Weights of a small image captioner.
Model: 18.9M parameters, 64-pixel images.
Data: trained on photos of plants and fungi (iNaturalist), 9.6 epochs.
Rows from block 2 of the text decoder, named by matrix and row number. Rows with one number belong to one neuron. Each number is 500 + 40 x the weight over its row's rms, rounded and kept within 0 to 999. All counts start at 0. Numbers have three digits each. After the name is the row's rms in percent of the matrix's.
# fc1: MLP up (decoder.blocks.2.mlp.fc1.weight, 1536x256), inputs 172-255
# fc2: MLP down (decoder.blocks.2.mlp.fc2.weight, 256x1536, transposed), outputs 172-255
fc1.689 099:509476488577530525555444594484468426503529444534516425460482481511446503505461520567567518496545477498435551555472498493487487533506548474526442519531460486524471521490467570507599483456550483488567475406569406437471477523558529475476537538508477490450
fc2.689 107:497490515477500501516475471466496472530483447535525522469444495494560530509485521457514533495554509513469594492541555504529481474467449477481446482533494483451458434478464511543541535474474511554508503534528489567563468502602498478524455569530428453477
fc1.690 055:570452472513527512538488525563499537497548471482438424518554439521466531510464429500501499507487478465468522516487505483456546552500428495520461522502553520552452478496521500524432519447456420413448460579486501526479475471511445478485488527515523473503
fc2.690 054:498496489420510514491543405510495550471507481530534477505547473483492515457483522476534626456475517524414500493449523528506480503539531401475534494524548441482490506522499458459506470606454449520425531539506477510491531454588547476561451476471546498524
fc1.691 119:449511547451553504496531496573490488457504476484565522465512510460546471546479524464522499511475455508489520491530512478477480508485539519527529406534441607479512488508541532484515443514556474463545443430477544467502448539448465467476508538413510477462
fc2.691 110:494388448420480593502496547542480494543534499400487466569503494494523523538475525543501525480524558536464549556558544455530450470476535451453539534530494423518481510522491527459578487495501516553532562446473507427524465424425487492548469503467514520552
fc1.692 120:487429442480523518542492408477489538470493497481527517547546522449564498430525557520540522490518413563459531565484441446456463514563475520494533516566453499498482468521532547495553524514509513537538431492451518504503492517470503446536514533553562544479
fc2.692 127:443462435470477514511481455481449532594552543503475549582565536437488546453500511537523463482587449524497496555541413521505487517525499545469468462446495486471451485527472512530494513548487505501493462489509528505502439433493505422462414466574552556452
fc1.693 107:500462541512479540517587509497499520465522495475501464485437465534550457494442516502457473499578530517531533470509516452474437521483536454510480516441471530465457464467492477491495505539529521490451461485526492542513485496546536531548525425492520440416
fc2.693 100:472560493458450453475546564486427524455481533507458496460544473505460545525458477461566391511500499510471534452493516553532462507429497450567484513531580532503530470501476500491490522543458478527559519418473607491507548496519504549518497458523446527506
fc1.694 135:564499472530601434519524514538527521493554401475515555483475436514512414473453473549465530517463537437449494497503474481498466563508484495501500529510543463447541516539458504547480528526497485512486463474521571522472487504497524530490468558509503521567
fc2.694 133:492504492441515475499498528504493471493502457523542496444529519530541498497565514497436556516454459427441568517488496503487450502515573542477493405528484545402549520536519460464489480580477524489459502546568508521550443490509452454508480479517523547498
fc1.695 087:550484518550598465575518464571532520493509417418495562560482479549469445434498516539551484544501479513531575456507485455556445509501499444481469475519450550452468545602524467467537536532471441461535476465441479495488452392507502581507477533511560542521
fc2.695 087:432573529503529483497575457509500517514413523536582459492542491494549440478501490549520545513439554495513470526384491527546494604512498487513497478508546467506443468470485488457462527513452438407517538468504482502509493494451430470504514539460533501420
fc1.696 129:586495406496485474468500460507501499600561473473513487564554478453539469468460527457445520534478515510501504443458486513497505426498481575578452447532448512524493520560547524455502452472485453470489532474472507560558440535419474501503555517582498502448
fc2.696 121:544527403512556541461510486537490500556515445568522482443494511505469462481548456512517446560530528562545435460517507505498493500547536541523655436494476497520469519546465438499547492506508553488544477446526523538490539557465482512548469505501516462486
fc1.697 116:524544463453538473550481605523614518433475506569544470505495527542447499455524510514473484470529509530544529523470476443432510469536493473530521507506518446517539503546513443468414484461479486530480384470506458482564523483565440434509553536580461453586
fc2.697 122:479539473587507505478435512456534521499516505527465499433487508502489518549517532486469511468518534537560468443502494481443457447480552485546538515507522489483495482523501545476453512520505479455473415485486462537492505467507478488508531483502498435445
fc1.698 099:544476449562501488494500489496485505503471494485437461514519554470459510498457427438516551480538467526529497488448476396455547517516561475449476435521475507538513532500430506521530584540510517471511505495562525439468501517537502563522454483464466494475
fc2.698 102:448475538515521454527465515515501545540502548408520445506410438602535471433553435596541501477518471504541495556497500501497479482500575520504494501506505482466522515484547533498463536490464536507488488503524509503480584545555525466492453411545441463533
fc1.699 112:550478448572531490529458503481445482495523548482542540531477501492454498561455548507437469464515481510539507524528514404498531470504412524520489519458455517426579491433537563491520542506499589438487538429558549520466556483489477514454521577548577469515
fc2.699 127:454514499489522516467521483425457481530482512424545483453512494508467454479512519520494551484577472541510522481488455484499529571526476550503509527434527458483544474474516529495488478506514519539514533465555533474508454517544475581468501541526492534487
fc1.700 053:545537497491526457533466511487440419558443581496453517532454566511537521595518424483557536466525537529510525475463541495544518467553515537395442499481453547504443452510482473502366521499529487490470435489519541489517536461469537519440502481512557518532
fc2.700 059:557528603507561509570470494466514518475579420478519483517574470519532472461541560470448490441490543490471562496537500469448497556523512549526479463450500524511461497574579511493510533529555558530516478524465454507498514537492509485537587509526469499421
fc1.701 072:475460526563497484504509486503550496486484435528441497487499531450553539506481478531516484431480590559521516563529573438469547481501456443462536539505452484438481492516515502524492509548529496537524443462428506546509515555531577540473541530479519573517
fc2.701 070:594440523549486488469382515476471551527500462510500488469464550557545527486481496576477491467526513486479522535464466541531521529522521474458527536560495517442532489448507529474559478498462501487514544424384477461435482491531519493565580506501461547541
fc1.702 111:555559506510484561471533583451496526469507492447570562503542438499570536458566541514436534450558435482517449416480467479508463483491478488509527532551520466478415506506509528507523510540481516477540518491558525481527414393521487580514463458491563452494
fc2.702 108:527572456497540533462550513519459557486468501520480483544505525423420493537497545466478527503539470491489440497482504528538480502452506496424483546574504484515541537503508551468458496538487481503541532478470565364574481491510454482472476517423515525503
fc1.703 129:504425478517486457461468420562530465563526471487571446500494502500486542464503527464549459466450523495526444457434544480485450612556477453439553530538561537447503518512581523555563539549509591523492466464495524463573566503457575583487453544480453473469
fc2.703 131:467450533503535470514438450536492470524505532504441459519519444485489490502471579507484543539506531484507531503497496520513529606534533447517502422535478502504474513462489471456481593484581530388520512526497485505507585530510509532482432465550528526478
fc1.704 107:499603467511535495477557549412401473575518521508530536542466540517461560509521537555515461499431566477610502478513525504493490499459501484561515481483593522415465462520492493460527513465482505481484525504478539492497541490466516483564511497445476557520
fc2.704 099:496548453516542537430520516477472477501461532484528580543427524462478454543526537441556480459455479489568523581513508491468521497463524517509457397486515513517483499522552486501516484465458551475535479508535431510541574524497461566578505506455537469496
fc1.705 058:531495503489519501511581485493432471554530495529529457482489507406528485488424451549559460511511480571455454590516486500501487442553457431524469520507424594550437554491539505470478522502472513540510425503513520385536419462464474492481471454519519431528
fc2.705 063:444474549533479467501524462540502481507500549502466493493493524488505489486465476532548546529546490492502536566445442464479518488508444511637471456480516520449487476505532465518439507494419569468452530500498481461519468545435501547500474547457521494429
fc1.706 094:505511566439498501555564460509453484376538461563481479457502555513533456502533446586493484528519506440448544488533485451490541530464527438471499535487550524483467501485478486492499427485525539572484492395472503530503438510574525504449503467494505529517
fc2.706 097:567514493441550583537499459485513533542502480551349459425488533495511489478468493506499462549483586424471516458482513543471436488505473453507495490451439532497520495510523492450452509503478563502514496532584528509531434467474599507478443484514505526504
fc1.707 114:458561466489477501551523565476462501512492491502494508478437526521541510439538522440555503504396456578461472456510451446451433489536476519577498535516524482504481538564500531554400493570454519544474498435541454456488462466457486453539461470483588517442
fc2.707 112:459478485449559457481596476474459500584552465583505486435532494544471475559498446498509513545484444572488496492434542521442548447477590500548471467478514520475489497498525508519501441519480489482487480415531510512487542494407435507482420500521487434489
fc1.708 125:555478533548485421476466441518471504534496515418511471584490547499515506479457424488570459485553455479526545458511500496494425487492567567572449433499458495480493478497420513509520500470551551447476502539465471533470503472457496498427510568478465513560
fc2.708 132:539508541538525491596482524502445434528568523524476510542519491453556463483529491497534509478416510474489477456477530505504405497526518587538415443478472472508443493466485504474470567544507556499473529517493470451455562480505483471542490489409431503554
fc1.709 096:508451500475503443512539516501500536437487512485449523438481455474554444509572479486497574522511530519488458523494507521535527544540445546497527532529463486518562493510499495499505503463473504504481460402467506509446476554518550550509563504504468509437
fc2.709 100:536456471562525428375538505514483452481519536522469557465560413535611484451534521508571530533470534490457470516544432456517469510521432501459421556475537508479523464562496500539487473469480499514530390433505548517495495538534501529502531483407561560505
fc1.710 062:492468551529527480477555493531541510509527468514485483579515535464482526460545543483493474564538536469501486515447531488581450523514440531473516485495389474613483514496442509467538461529499433498471511539450565542503497448553529504540480491445484493534
fc2.710 067:528489485473489505511462546560524453592461475538465523491442543524520491503546536421503518552522441509444486487488545533551473441511452439554582444457454474514509476473494498470486560477539524522513502474478572500441494478511539525503555494479513493492
fc1.711 104:499456492501510443444465474515500448509452462523480448523463461581520518469473469512545572540435478478406548482480525538519531463604561465493536446516484483435471511457575504541549535539442401490498474430507498455521528512489531514563461546449548452458
fc2.711 103:447541479487503532458495491585498456457457510542558442495466504478584557514477476536569479486455514572458466554477519486416472519541576436482482429520493618504471517489541532466520510495490486438469501504486528584455468480512485512489479506459428537500
fc1.712 017:586404490485509519532524520462518544534564537493473525544451463497483530462496541501509456502547469474490430477518510499515491541531490434491456534542510448470599469460486499572525490527517460503536590409481494504518539469491561525413458518499523566522
fc2.712 023:478461464491459472511536515498591540479475506497489480497430514488495561470503502542448547523492461476500522478530486498478500497533494548492455457465458506480444558467473496487486504448486517607474453460466525503524515516522518499463471514496468490469
fc1.713 112:496465477424503438555424498565496508491500449470592503495494498536498579494573548424510496505527521413542412461525538498481481523560497482515560540520469481497442464531517451496535535468550483504521581488536484490497454487496458549414408521485538447531
fc2.713 104:530465491517511441476477463437520465536439481452539443560537486479471484525409552535539483507497429513491556457490594502490543553488461467511513473557469472490492487463496440556468479492548480537407571546478502532561522493565501492474476502550477542508
fc1.714 092:572517501490507473552525508530455523551491486515507429512512452566536487468496550552489527505502481468581469563562518488435493526545482529457524500514444493516528469503540511473462486559573487476495502525560497472528522466435457522459534430476496533519
fc2.714 088:464486494489535529488413476445509445490463527487578550443527509546486435512434547494505455458454556499545509460468494442582467574494482535516456444489541481479504497542518500493511427486473469478478462583416570480552451463556451528553457449542480470506
fc1.715 069:493505443438463447501450448503498421468472474494502489575515466479496540439500539460500462446498450496537473511495597472528456473487506524439411536469520470472487529521517568464502509508498463416542442578466552507441453503517539520590451545479530509480
fc2.715 071:457553471495523522459438465531412521481488467507477507515532523454468549422496494533483492486535527494513524446491537496526426481508507495459481483517479488518468492515542527473502550538491486431494532408454480495545450475550572470540509511492582581498
fc1.716 106:560506480547477490531505542487469443472569483543493480428531442526535522535515501536532533466435487457409561550543492492489469532526525525479527489496550472463490515517490489489461415455472457472530474525521496506518398563589511517540498512568445553533
fc2.716 106:491484501503518579556539517492505567525509577452469476517448460491508523530446542488521513536512424524468581466500489479499430506490483441477488503478486495550531493500552488438459500533392513458481521637501520529482450513503521469532442457590499499534
fc1.717 111:464543520537501501529512507475523565520504473464444482471455477506459504565477440541424493481474509494435517521582441530535483481476544527498548522488452470509522451633499502527492478575514474512471445504579420501471514519531468487510492445470521435559
fc2.717 111:441495523479524504469493450552532521529510429522539477475492469479567573468467533519527512464525501504509480490558441438483411540559536489518522510513501495445531515419512464478488445490498549471579541507540481469523505583547515543466493522550471563596
fc1.718 118:570548450504597463530491471505513459486554519442510412477520603538465529491516511509505474441501538505534570526494456394473560475435557450488454536475496439536482485538485473490378540490489474475484472484490567512462559464465490487463606538477472478492
fc2.718 119:617472509507464496508486486497497514545500489502452487461507507603468492496530525478440558440448500472516534503537559463487507475421511460514562447507540484475520476560492492501571506547501574472491456456491469497486512494505500554557523492527442492463
fc1.719 121:542573529445479401492561541497507492586491460418506519530512511493516467460497446513517403468545452496469497568475429490478406516515472475499532537473494521511470536519459531470408522514512487545497547482383503499437511445490486473544518492483542531453
fc2.719 123:509513570471519516540524484516479444501555399455482517509489546504482544471451489432506494549563508488436511461528502506494579515494487478498514551494509525541574520456512503499486588530516491443563470467461507465508483401500496471464525535551455543575
fc1.720 141:510564548589453435523524501558456512473478406476582431476482442441591600492551446526488483454469494521498502425531458493470514531482523537465444558510563464486474528477506476480541462550599545523442442527445524494538457492535483476507447440537495555556
fc2.720 130:524559518538464492448425457469517532523449492479540459481535469501476412465486481477471425512562459432524445506502456418465435541421521512502538554569553450456488494531513466453489467588566523459496479448487472519573497547490508549504497502533530533459
fc1.721 086:507492481572541472536470495491425456472514469468547476605514524438434479451527507509551451529458421540467530429519505511498525508509516481595464532491440590476453466524504473559507506517535547476472572482413470473516404481514520498440504480519501497519
fc2.721 095:489544554501561509475528483516530530476522470428545503597473528475509483487553468463486521483478444480508536546472568547471513489502504507469462490519477532465500500476476542515489454480469476436439577534509491446572551445500469476472396525492531489455
fc1.722 100:418472476561545470472533531444491429530554428442460498495562547526522485534509464419629522491568523611475509531507533511462486543420519529466494427447462548493454549480464544438539450488596540421508519408545436458503544563536482522481473526534504547498
fc2.722 096:469508515538487444535483448527507496578541493538511528442514467483546443571571487536477478522473508489442509556512466382492438418511518538432487597568476438425531543472520516520531495445521488506492474451463476515541479462584462507483481532504531528487
fc1.723 165:513521425558446541559477540440457477550491461472493406501565517517461474497446524566547537478445451481576555451466502482454526505486474562496487456457491397513553547509485521498451511474508480379493536494491478585506498514464563456442574475496516518593
fc2.723 170:518500507527467539504539490493413503505541496455487448446513528541560434526470455493470524498540472545487415590508526518548544486450518483566503429514517453489529483530523499486513462557508483515468491465484482574427459466567503513454560484507526470482
fc1.724 093:519465534568392510457485479505498502459514491553473492500514456484453490437485460507517477447468452526554530448502537566530458548536517532440462539494459485521476521417518482490477470457511569514461517527441623511491509592517555495598489483533493421506
fc2.724 086:471466396516545505561467469565498497516552454525525521536473513416601450574511503557600511466403473600457489500555521565533517507480468454512504526516475474568466518487555488530598519481471492523502437481463510522493528572476513469483573457469459499461
fc1.725 139:583463525550492483517463476415475479500579552492472548505452495521508513466461492541474453472458491500477510530499537455489500591457440487470527496456474486493583453433476558509492499462520474531479455472550534500465459456541466562517518560491533461590
fc2.725 139:491453470524498535449529459475437504538504561457462571448467528531497547481538497464456503496454523453538438502491503438535486542488530524500495495449571492536519486498592563498459435532440571508538512534622490532473495450527529568459571545504484575533
fc1.726 085:492448514576531552498458475526525536460512556421515489514521412519555529500550504461539498476567495532541541491419495510544546451563468504500475501516488492494524459475589525492507517541514460486537560548551464462469551477483535569516463424584454395512
fc2.726 082:490536505514463434459538476438436481520540483416537459511529423533511527479511460511526498488457482544496472497583523629520554512594525527500447487581569526499572493481527454539489455482500522504442519452481529501470493528458532469444516527458509564476
fc1.727 082:535459464561555518476543452422490524543577520481559443540499486521483461548490585430502510442510530541486575506517450543510518487573477572506475498455497475475492493571483469464510524514490558497509490543503493499495467476527447481558483499512502519501
fc2.727 076:454525491522488422507490502512547523504537607451528513461476536497505488471463486565448543460425437482521470532487558556561406472579488459523490510464521510474581559474441530495512557555546461514570503542550442562482472501584486506472494499465514532559
fc1.728 134:493562536452516449534474438521535493540507458463476502458422404499482477569480550540518481411484581540464446494484511487464552547491498550475489476539453529582517473490533494489470556519518585454454529415465494593510532512518478470507511492479491523562
fc2.728 137:475554518438524527474505416561450483519492537460453546507487495531540424479497532511543459527532518519459506444520486447509507456496532520488563475490430581552471480526553489519525498554473565423504524460456493503468454410536546560524483505520486499500
fc1.729 089:527511429496490517429479446531532465445499531486486560548455494463530416429430525528492496482398534537500488527499509444525454546547469579502518488529528486536489474557468489504533521543509468565407484467488449590512434516476475450531482553473578520602
fc2.729 094:467493524491485585490516556490558499519480535523523525533477481514507541487534441452514466459509506522501525505498501536496505459496547462500562488532478498446495524517599565496432511527508514500538449523573460471502394428534515476540451506501449488495
fc1.730 136:554489561455482539585459498525479526482478487561450547517477490459552490447458537475494484528519484513509484512497493516584501541552477500562537427513466459511515425561467437494447482533489543518536459457478441469499442499560507444538424461569516417431
fc2.730 135:475507531535511431555464486490558466445449445473504570595497513534536566514479505589456484452467551527509435558510472498538504506538409462522462487454492538522543525515535457506506444517451493468431493505496494495513475433501495468487495450534568509467
fc1.731 087:499488434510554413413509592583482469465510533474560511427570521556546529455489456476545553528474526522543539452441435531508511477515514533516489546497595425415542517439511479445491526560513560554556473526537528492466496538508496569542507481489461551524
fc2.731 087:498568519459515455528457511509425542467482513465473537528607437482533464534517475473509538444485481498539529424491532516503442526523500514486529556503498489544456523564528470557477569505490505549517485477536468531477437521498464513548511519490502497534
fc1.732 074:446540544547504459519474471471575470528463445460542458453526534496531411520374536501513565452487533502479454444554487415490419458464442462485519526495512518468479550530476529523496475539571544456483511438450520512509493478481500487532572483487527475559
fc2.732 073:525472449467503524544486517514417528437491502601452550495577467487522529444502517582459472501535568549457453450546446512506535499476501547516425501610495518437550493503487514507550474465494511573546453532494488506537476468482487488494506490491566512465
fc1.733 065:465615454496514517506567524463539479466444407449452493568478529513505495549493549562570434465534444469501481576463534475508411497465405504468534546539447485499570519480542532464467493533538537492480477483471505525528515514480420521534397478428531471612
fc2.733 065:453468475517442492526479533578472547536489464478518484492483510550496470459505484519428481464566433448546462523552477435471490506539406522422532442483485430540459597500548508550543490516548493595509473532460522484514545535509523486463514572482504534576
fc1.734 125:484565471510473519474467510539447497469512528503538489431443509442525514552497541482505535464553504566488517506492446528508530528486500418469439453502547475493502530466477520472440495487511534524504453476583400587569521530526523458493460399549472534504
fc2.734 117:502545510477504489488497441461515510494431510501511471512503471550486473422476487494491536489564523478485548527441511459513497549476508523516527488499475550570554495520534515512474533456441438568542466538580486525520594513542503505505557502471464499464
fc1.735 099:429527471512425452469508516530503552523467519528495499516565440536498487460533504465521520555446496482500514434567438519524554575519477533457531463499481498487530454509508534549569493567447484452559466534492443505593444509514457490581523515479428432493
fc2.735 102:496516482450507468471495521497501430461528516426547515522472501511528408464497522479480519460496508473495520511477493502565549537479448498502568445572523494471499495471528522558510499624479530491493452446522421522496482474513500478578425433582441493487
fc1.736 079:512432522501498505476510557510573512501495456501485511462470496458563554500527515621435499471505507515510508490482366421475497440493519473512474532524485467555549502516478475468480529458486531479537454443492480517460551477475454427506561586458527435497
fc2.736 087:486512524582476479505521561512533483477554457550553470457449478544525532446509500529475444565504484502518544540471498492492508507501457532559468558516474439526542468482527532473479538504517502497476434475485408423484488513473508402475509549482504527476
fc1.737 105:548517490504484522434481497528546508489515511530536494532473513490518429453473555567520564461424524458512515483496478550566482498479512449499466438548457509413545535494558477572558503512535525504548543387510548535419431531487409496535488519470423500484
fc2.737 103:477576519491501514497608565494497478493496499519503497518451534481496526437527477499459462467618474591470543473436553517456459539512487517517518504462486420517443508511493488479518456509497476492404577546488530455489519528461409438499446550500481521479
fc1.738 098:485517450504493495489606496478505457507543501523504578515442475404491530472518459504534516500452429546625442547494437469566492524568489459448487472542424459505501493516450440453439487477524441507435574595537475452497506554497622450412591480485439544488
fc2.738 095:507561505478534451475556523570444492470514508495496506516488494546512411533466505412574509459436437571534572540527499525489499494447555529513474536441475530511483569481479536474514496468559556581490532492519499503511490533440511502533542540508487500488
fc1.739 091:502478484565528512535473541536446405528517493443498474561498462438448572507493522453556469504474517523490584478543509544533606528564534460514549524501545540487435482495524419480528454518483583508534531486528453514480454461494470515455540458512484503452
fc2.739 107:452473566438452502486500472542470565419486483441481528473502492503477526428495442434521504490499484482484581551536553480492473559512512526448566475500550477439508461491464551521516440563458566536521447518524534542461542469532523436464521503458516519487
fc1.740 129:445450475496457458559497503441477464475559474519516561563522565476475496488513531524479553546446410530485545496473532541520551492503496498493437492494510513478460522505447495507492523505516557550450602551393567479512434544496512509468494490494526475495
fc2.740 132:503439501520458506487466509533531497546519480600483492462432539444476547434511531509565547513491450467511407545449532500462491441478533520478480555557561461466505501530465492553432527533445459449553604564467486477534523579507467504508591437468481457462
fc1.741 129:467489478502507506528468574534440512504501529511485548485540454506511544483572492555494483467540528505491505515440445549549460496460433515553591495511502496489548471516487537525476469579443469461486458553512445470512551429430492457519538513515511553541
fc2.741 127:491422503442415572545531500435486489494503447540523529464473587478581472508494488470475563458484478541562505406492608514429519498546553551491557499479499486493464498525527588451541478512488489526469588449433509525491486495559514516455524455496475514483
fc1.742 087:530472639530476508493463504504582434479503443483516408530499571539517568606509516492515389491534547543510536450441499513573529515516513506580435463430503494430506521500518530508450521539511530501531513482491436486440423590482547516489490551529507446442
fc2.742 088:540530489548570509541548540519478537548450525527504435496490415503452462568575507517478505516451550451534533541477559485484524546443473481514487556463480478466492511514486483459443495505480532530529569475424476446539463499501510499477518421475512474465
fc1.743 130:457581525462438499418506496548475560511442444536480507448440492476480507490510509491531489514439477495500440480472437526505482516547444492519543529485502473513524518506512571464521469482449603514504524569523518449493515524510446485474527444553459447519
fc2.743 120:467496469553542496487508517559455578539537506491536564482526503439529444539466545479513580506498467479521479499490511462565500497461488461461477495469507508452490476587444492500478586497613519478549481418479492535553520507495480496529473458495425544514
fc1.744 119:509477501493516437518549494502568455465501493480560522510482476512476480530555486548479468452508540485588484447496480445452614473597467504461481569552503477547478493539518492516452542527468500513454481481445553507517454470519493506509439478504486522576
fc2.744 122:437463509514479523476450492600537499511482471432473549472490482502534522498503557535456414486475507462565483494537474473484526416521489506451508501547495436539507543528463497447464494546500514511504463451499468525560556437515467485468458429496481527532
fc1.745 089:473543516491580518517512476514530468492517466524537561486434477485465505458482423450512450455549523512448461567517518481477549511511535514457470550499473523512425491506499510513514535533523489520501505478464442500465485449512482563513517560561555453515
fc2.745 095:481520532475582503482509535506587498582552496433524457495421529401415493543520522473530468496561477494503449541478561508505497522566473425495509507564492527481473441501554513484509521437481418525504458523505551451424472410475529511437567494565479473467
fc1.746 107:516449426462514518486533495491423500428522518497517478442510480536519497547496512532561518511548494494528478482478490461586632453497511489494497417520531439548490533468512564559555514547466506496434512452541484494510587530480567535551473479593504477459
fc2.746 112:527515522534514473556490563485519515525499472557519533481506472533633570397483564522483522476539502456559488568571502482538498396476465572461502492492415521515486443433544542471513514478455483443476469494527501531552484530516527487495515530498539507535
fc1.747 126:479502478469528535485491514470615515463531485485534491512514571590432496510466484478505464478527480530463545504430534428531452596494569540423474429534504516487519475504445449505497505482458521533519484449390511482477463422496544521520532523474540436447
fc2.747 116:596436497449502583499455490525480462516510522529513494434531504513480460505457437489459458425488461478463514524540495531452469518516526503530451444480488557498478557467551497479490475473468554461492471512489561449529484469528507434541504559572484423482
fc1.748 106:559442448567532416458556435487475503455501543530523482499439504510445520490525427489531530491479488485516531492536478557448524540547560521488501495501530468514468543435533513478487541512530500566530514534477491513475523479542485522466541493486426549562
fc2.748 107:511536482499493489491563498537532465455496462447495501460459547434499550479530502616443473509411522547481512458487523590496496495452542470537443467511502468400535479490512477510504520467499489502538537554503540505515495483551456535524474495502483546501
fc1.749 084:508470512526544517440547410501436453466455556587433537493498505507517458447470563497564523463549466497470436480530486491521495495517519478586487515452464583440505552496525473501525448427483511481536511582461548481467508507482556462442447477520534528543
fc2.749 084:561468486467452467507482473472413574510447531535523521545492510501515490550552504436500502462484491576491486513553511462511494517443477411500513563529454457499456455447549546430492484454464547522502508479566493533434488476523489486510493438408457553447
fc1.750 114:506489583464516543501544450572475444501486471509596468519512492485469589572538481554536591490586506416483496533504533451546488478513557546523491490581501502505464399513530425458526496546419480488515500522505563463505503549503554475545473531512541500514
fc2.750 114:474476497515536487492553571531524524448502543529516502491510538466517448581563499500477479505593432464378509500466402500547466479473511448526617509509436512486525569475456483581435517553553476460473455501509546523509514517505479493508510454469506446525
fc1.751 059:487494517497440415491436491459490466525485492469502464499545441494469558505573531512554437449515515473477480493527528490500542457459498490504468390496532518523498520556544486488555568498502497568474503557523540483468486500458508585481478536528502544436
fc2.751 061:467508501464471517494530450603451433523456504546494516453511560454466508510516480503563495499534509511505468528443506542576522594524450526511513470465455466558479493466431446389455515477467487501461523521509545580511520513526503539494502455516546561488
fc1.752 104:472522450524519510564521556508489528573460472462451548503501428518502463499441454451532521494512518475529554537499500474532570509518448456486558463472475595500575519489487538503457552488510523514504468498451572497486524524473539525427547430535476549489
fc2.752 105:417459524470503580525522475430576515453536470421527501466517465466490418478505518536463544446483479482458518498591577480525495485462518526468504458460526477435546510492502455455459471514544519513467471565409499509491488473452540515538516536431528440550
fc1.753 064:557429599455489484549535486558501517534523556527488477510511483467463491457476396492476469465520547539434528531468476502491478552509480481505557490488473478496543533461532439441483540453540543506543486496542466458537503543561546511573492484517518559439
fc2.753 067:507493559461452461537394551564460521453450500538440521477524496511555487538521526503484530549475414423457477479566461521495528513521469540584542520515581476475432487500593464525439493427545544589449533517519531523473420533476476574532493493501524463486
fc1.754 099:507535523481509525504532496557486457506477506469441543494446417529516442495499491572549516428468537474402488456459523510513520559590496441478526540437451506532466454480546575506477530400439535528549504492516505512445446554494564581527488521552469503510
fc2.754 106:467574488530512578407522484582453529507449440430537553500468533511439448524532502466539510468447494504364596468499511443494476495499521519435491501510495509490447495453439510496497508471459464513483500543550473450487513508528533534567512500518498439462
fc1.755 081:587497524503532480485467432504443477462478447501530562479477508476523531539476636559546457499487527453478524497479447545526526487436510452475528522544498536538478548481433560545496513479458424498493559417580467473431507426534464495598452505495494498579
fc2.755 078:596571479533518468566508515522536487484517556479508481454502457457528565583538453491589433464460475409465563493433461555473458484490482443531504487502593491494465454548491496427547549521481489464549482486489463524493508513448506422469493438458457558510
fc1.756 070:564508526381468480526494567525467492421533479545487547482490501521530507552529532484521501473524515522492492402432478477543462528607479464458448442490494455496528530535491542543470552498500553437484468526525467386465511481414478581526485497560537545487
fc2.756 071:484495529460479471442467484484471415508453494543520465491466442458429514505489506525518507535425484537482543539411447538504571559540456595515553449524537526481485506457547526573543525446478521559443539550480531478453529486476441477484486521492542572506
fc1.757 097:579505448419483466490539542447438489505510524499509610511506546504556557480488460483469490485463496591458498448482471578497497503459471523483486487521552494460501472512523525514442525585571455524504474449538520416477442502530556522553535510465552499470
fc2.757 101:479547561425474459469509525498448553511526527439511557493568539480493541457500458524490516506480497490565499493449477487551511534449520533510503538510546538451495542410436529448448535593489465508531432539546453464515454493549524492526536527493504517527
fc1.758 086:468499467400489432489478489530454524431517490491543439581451483470462484503553508470528535526418567512540513474529533525506457501532445563458454564541397517538469496514542570581492534506520495411519510466485481511484481498533470530504453506435531455546
fc2.758 085:524454536541504441497479488492417473458489512575456497477561505494495540493521460519548477463478480459506516455449415528457546546533467539530425450450516478527565517449386433504473485447472501493451521477452459534524477511479551557496448542479483504504
fc1.759 079:502431498504514531579486507487531451458551516523484516520507478485621468455506427463491509525519562528511447489555517517567503541518495448517512403528450547477521490548521476521464472518541497537458476394519462446454451501539546457549486481432492545527
fc2.759 078:456501584530495502537481491523511515480508567512548560559550496552573480492526519494511497501519571537509512484524470450527525472468482465489499382407482471490582487495495469517522504579533542476511488447472486492457430478557514449515496489463489493471
fc1.760 148:517482446450487521498517462544552529511550529536448523461491545494476439485529574459484549484515511551507461555489532506542527522533480545482490477565559468558504512513542511492486429425549491546463469488498545476475481478544514539475524467494567498476
fc2.760 129:511539529484589532457470399428481539502472551497493501447534466483573491541568521458421498543549468527537557486543481513481557473466490489468539494513505504449527529562497459439489500565528548452587502581509529471508571494520542483423558475492464444483
fc1.761 104:516452512516427427569493568555526527484427516494489498539402495467470477510555547387485496536497602571430458507545529510495477457495537453489421484525492528507510444397457458448493513473541459494490500463473480585516480485574500525466454487551529579477
fc2.761 100:539538410459559453463460513441520457464525574544494497535450533466457470489549461500543509506563532513517473491502493520516526511481461481499558542556519431581505493459481529526475535513520460574536455474597500481439507456518452554477500447481555528479
fc1.762 091:528494530570450441528464593493470542486532517497479486476440458501510506500517531441517497465502457544513502471483493464533572476481465477440451472493539420566555485504468466517484480500529524558476415457515470509497477475528427429539481483459484570480
fc2.762 090:544487534524518523528574499477499513574498537485413541518514457506497503482531556498517439518542549542539558442485505448558585511500440408515498406534534467512558454494455538480498465516477525420529427458544491475490493467515492497500499497401518537474
fc1.763 102:523488342482544512549435577512525479498450533541548515483549460525474490540498504428518484469486515482505496561614478464483477505478491536527561519470509449483541453566532499467575452526481445500454512462545469464474440573475517558502507455510564538474
fc2.763 108:542524559492504409499551470502459393522492549536504525514524491513586534510537508509457552463459474561476503534517576469517459527498503462538547484476602463536500459455429467519487611485493466481505478528516558507448447507489427526529513548472519505458
fc1.764 076:444514482551516531458478430409483506480471483466477492528460443490498527522579574501556529474506490469542501594447510539535501460489502487363509472507579476523429490500483523504542478536415486453566555513492495529473479466497553540521465524487549559501
fc2.764 071:506530539587508504499487554474477489471457539448458500440515463487526445546516422484480474562417479488533427541485518553479424485523483454492487540504584433555522495483477443499510514448471477521489551464471499400500503574579543454511518529543521508507
fc1.765 113:450422516497493506503490562488490440510451577493512416459550476466542509412509507538486488512484547464536566471484561424466519446524481484484510520565518517463507570509582442452530506528501515510467524500509471577497576464486492464526511543489463558459
fc2.765 112:540429529467451409560592496473506459435465521471538463514452512503451529554484525557549524495495488517614500502492531504494478531451579473478483541505477541522506530473529468467496448471437519516460513475572491507553533490530396496522545430445567546509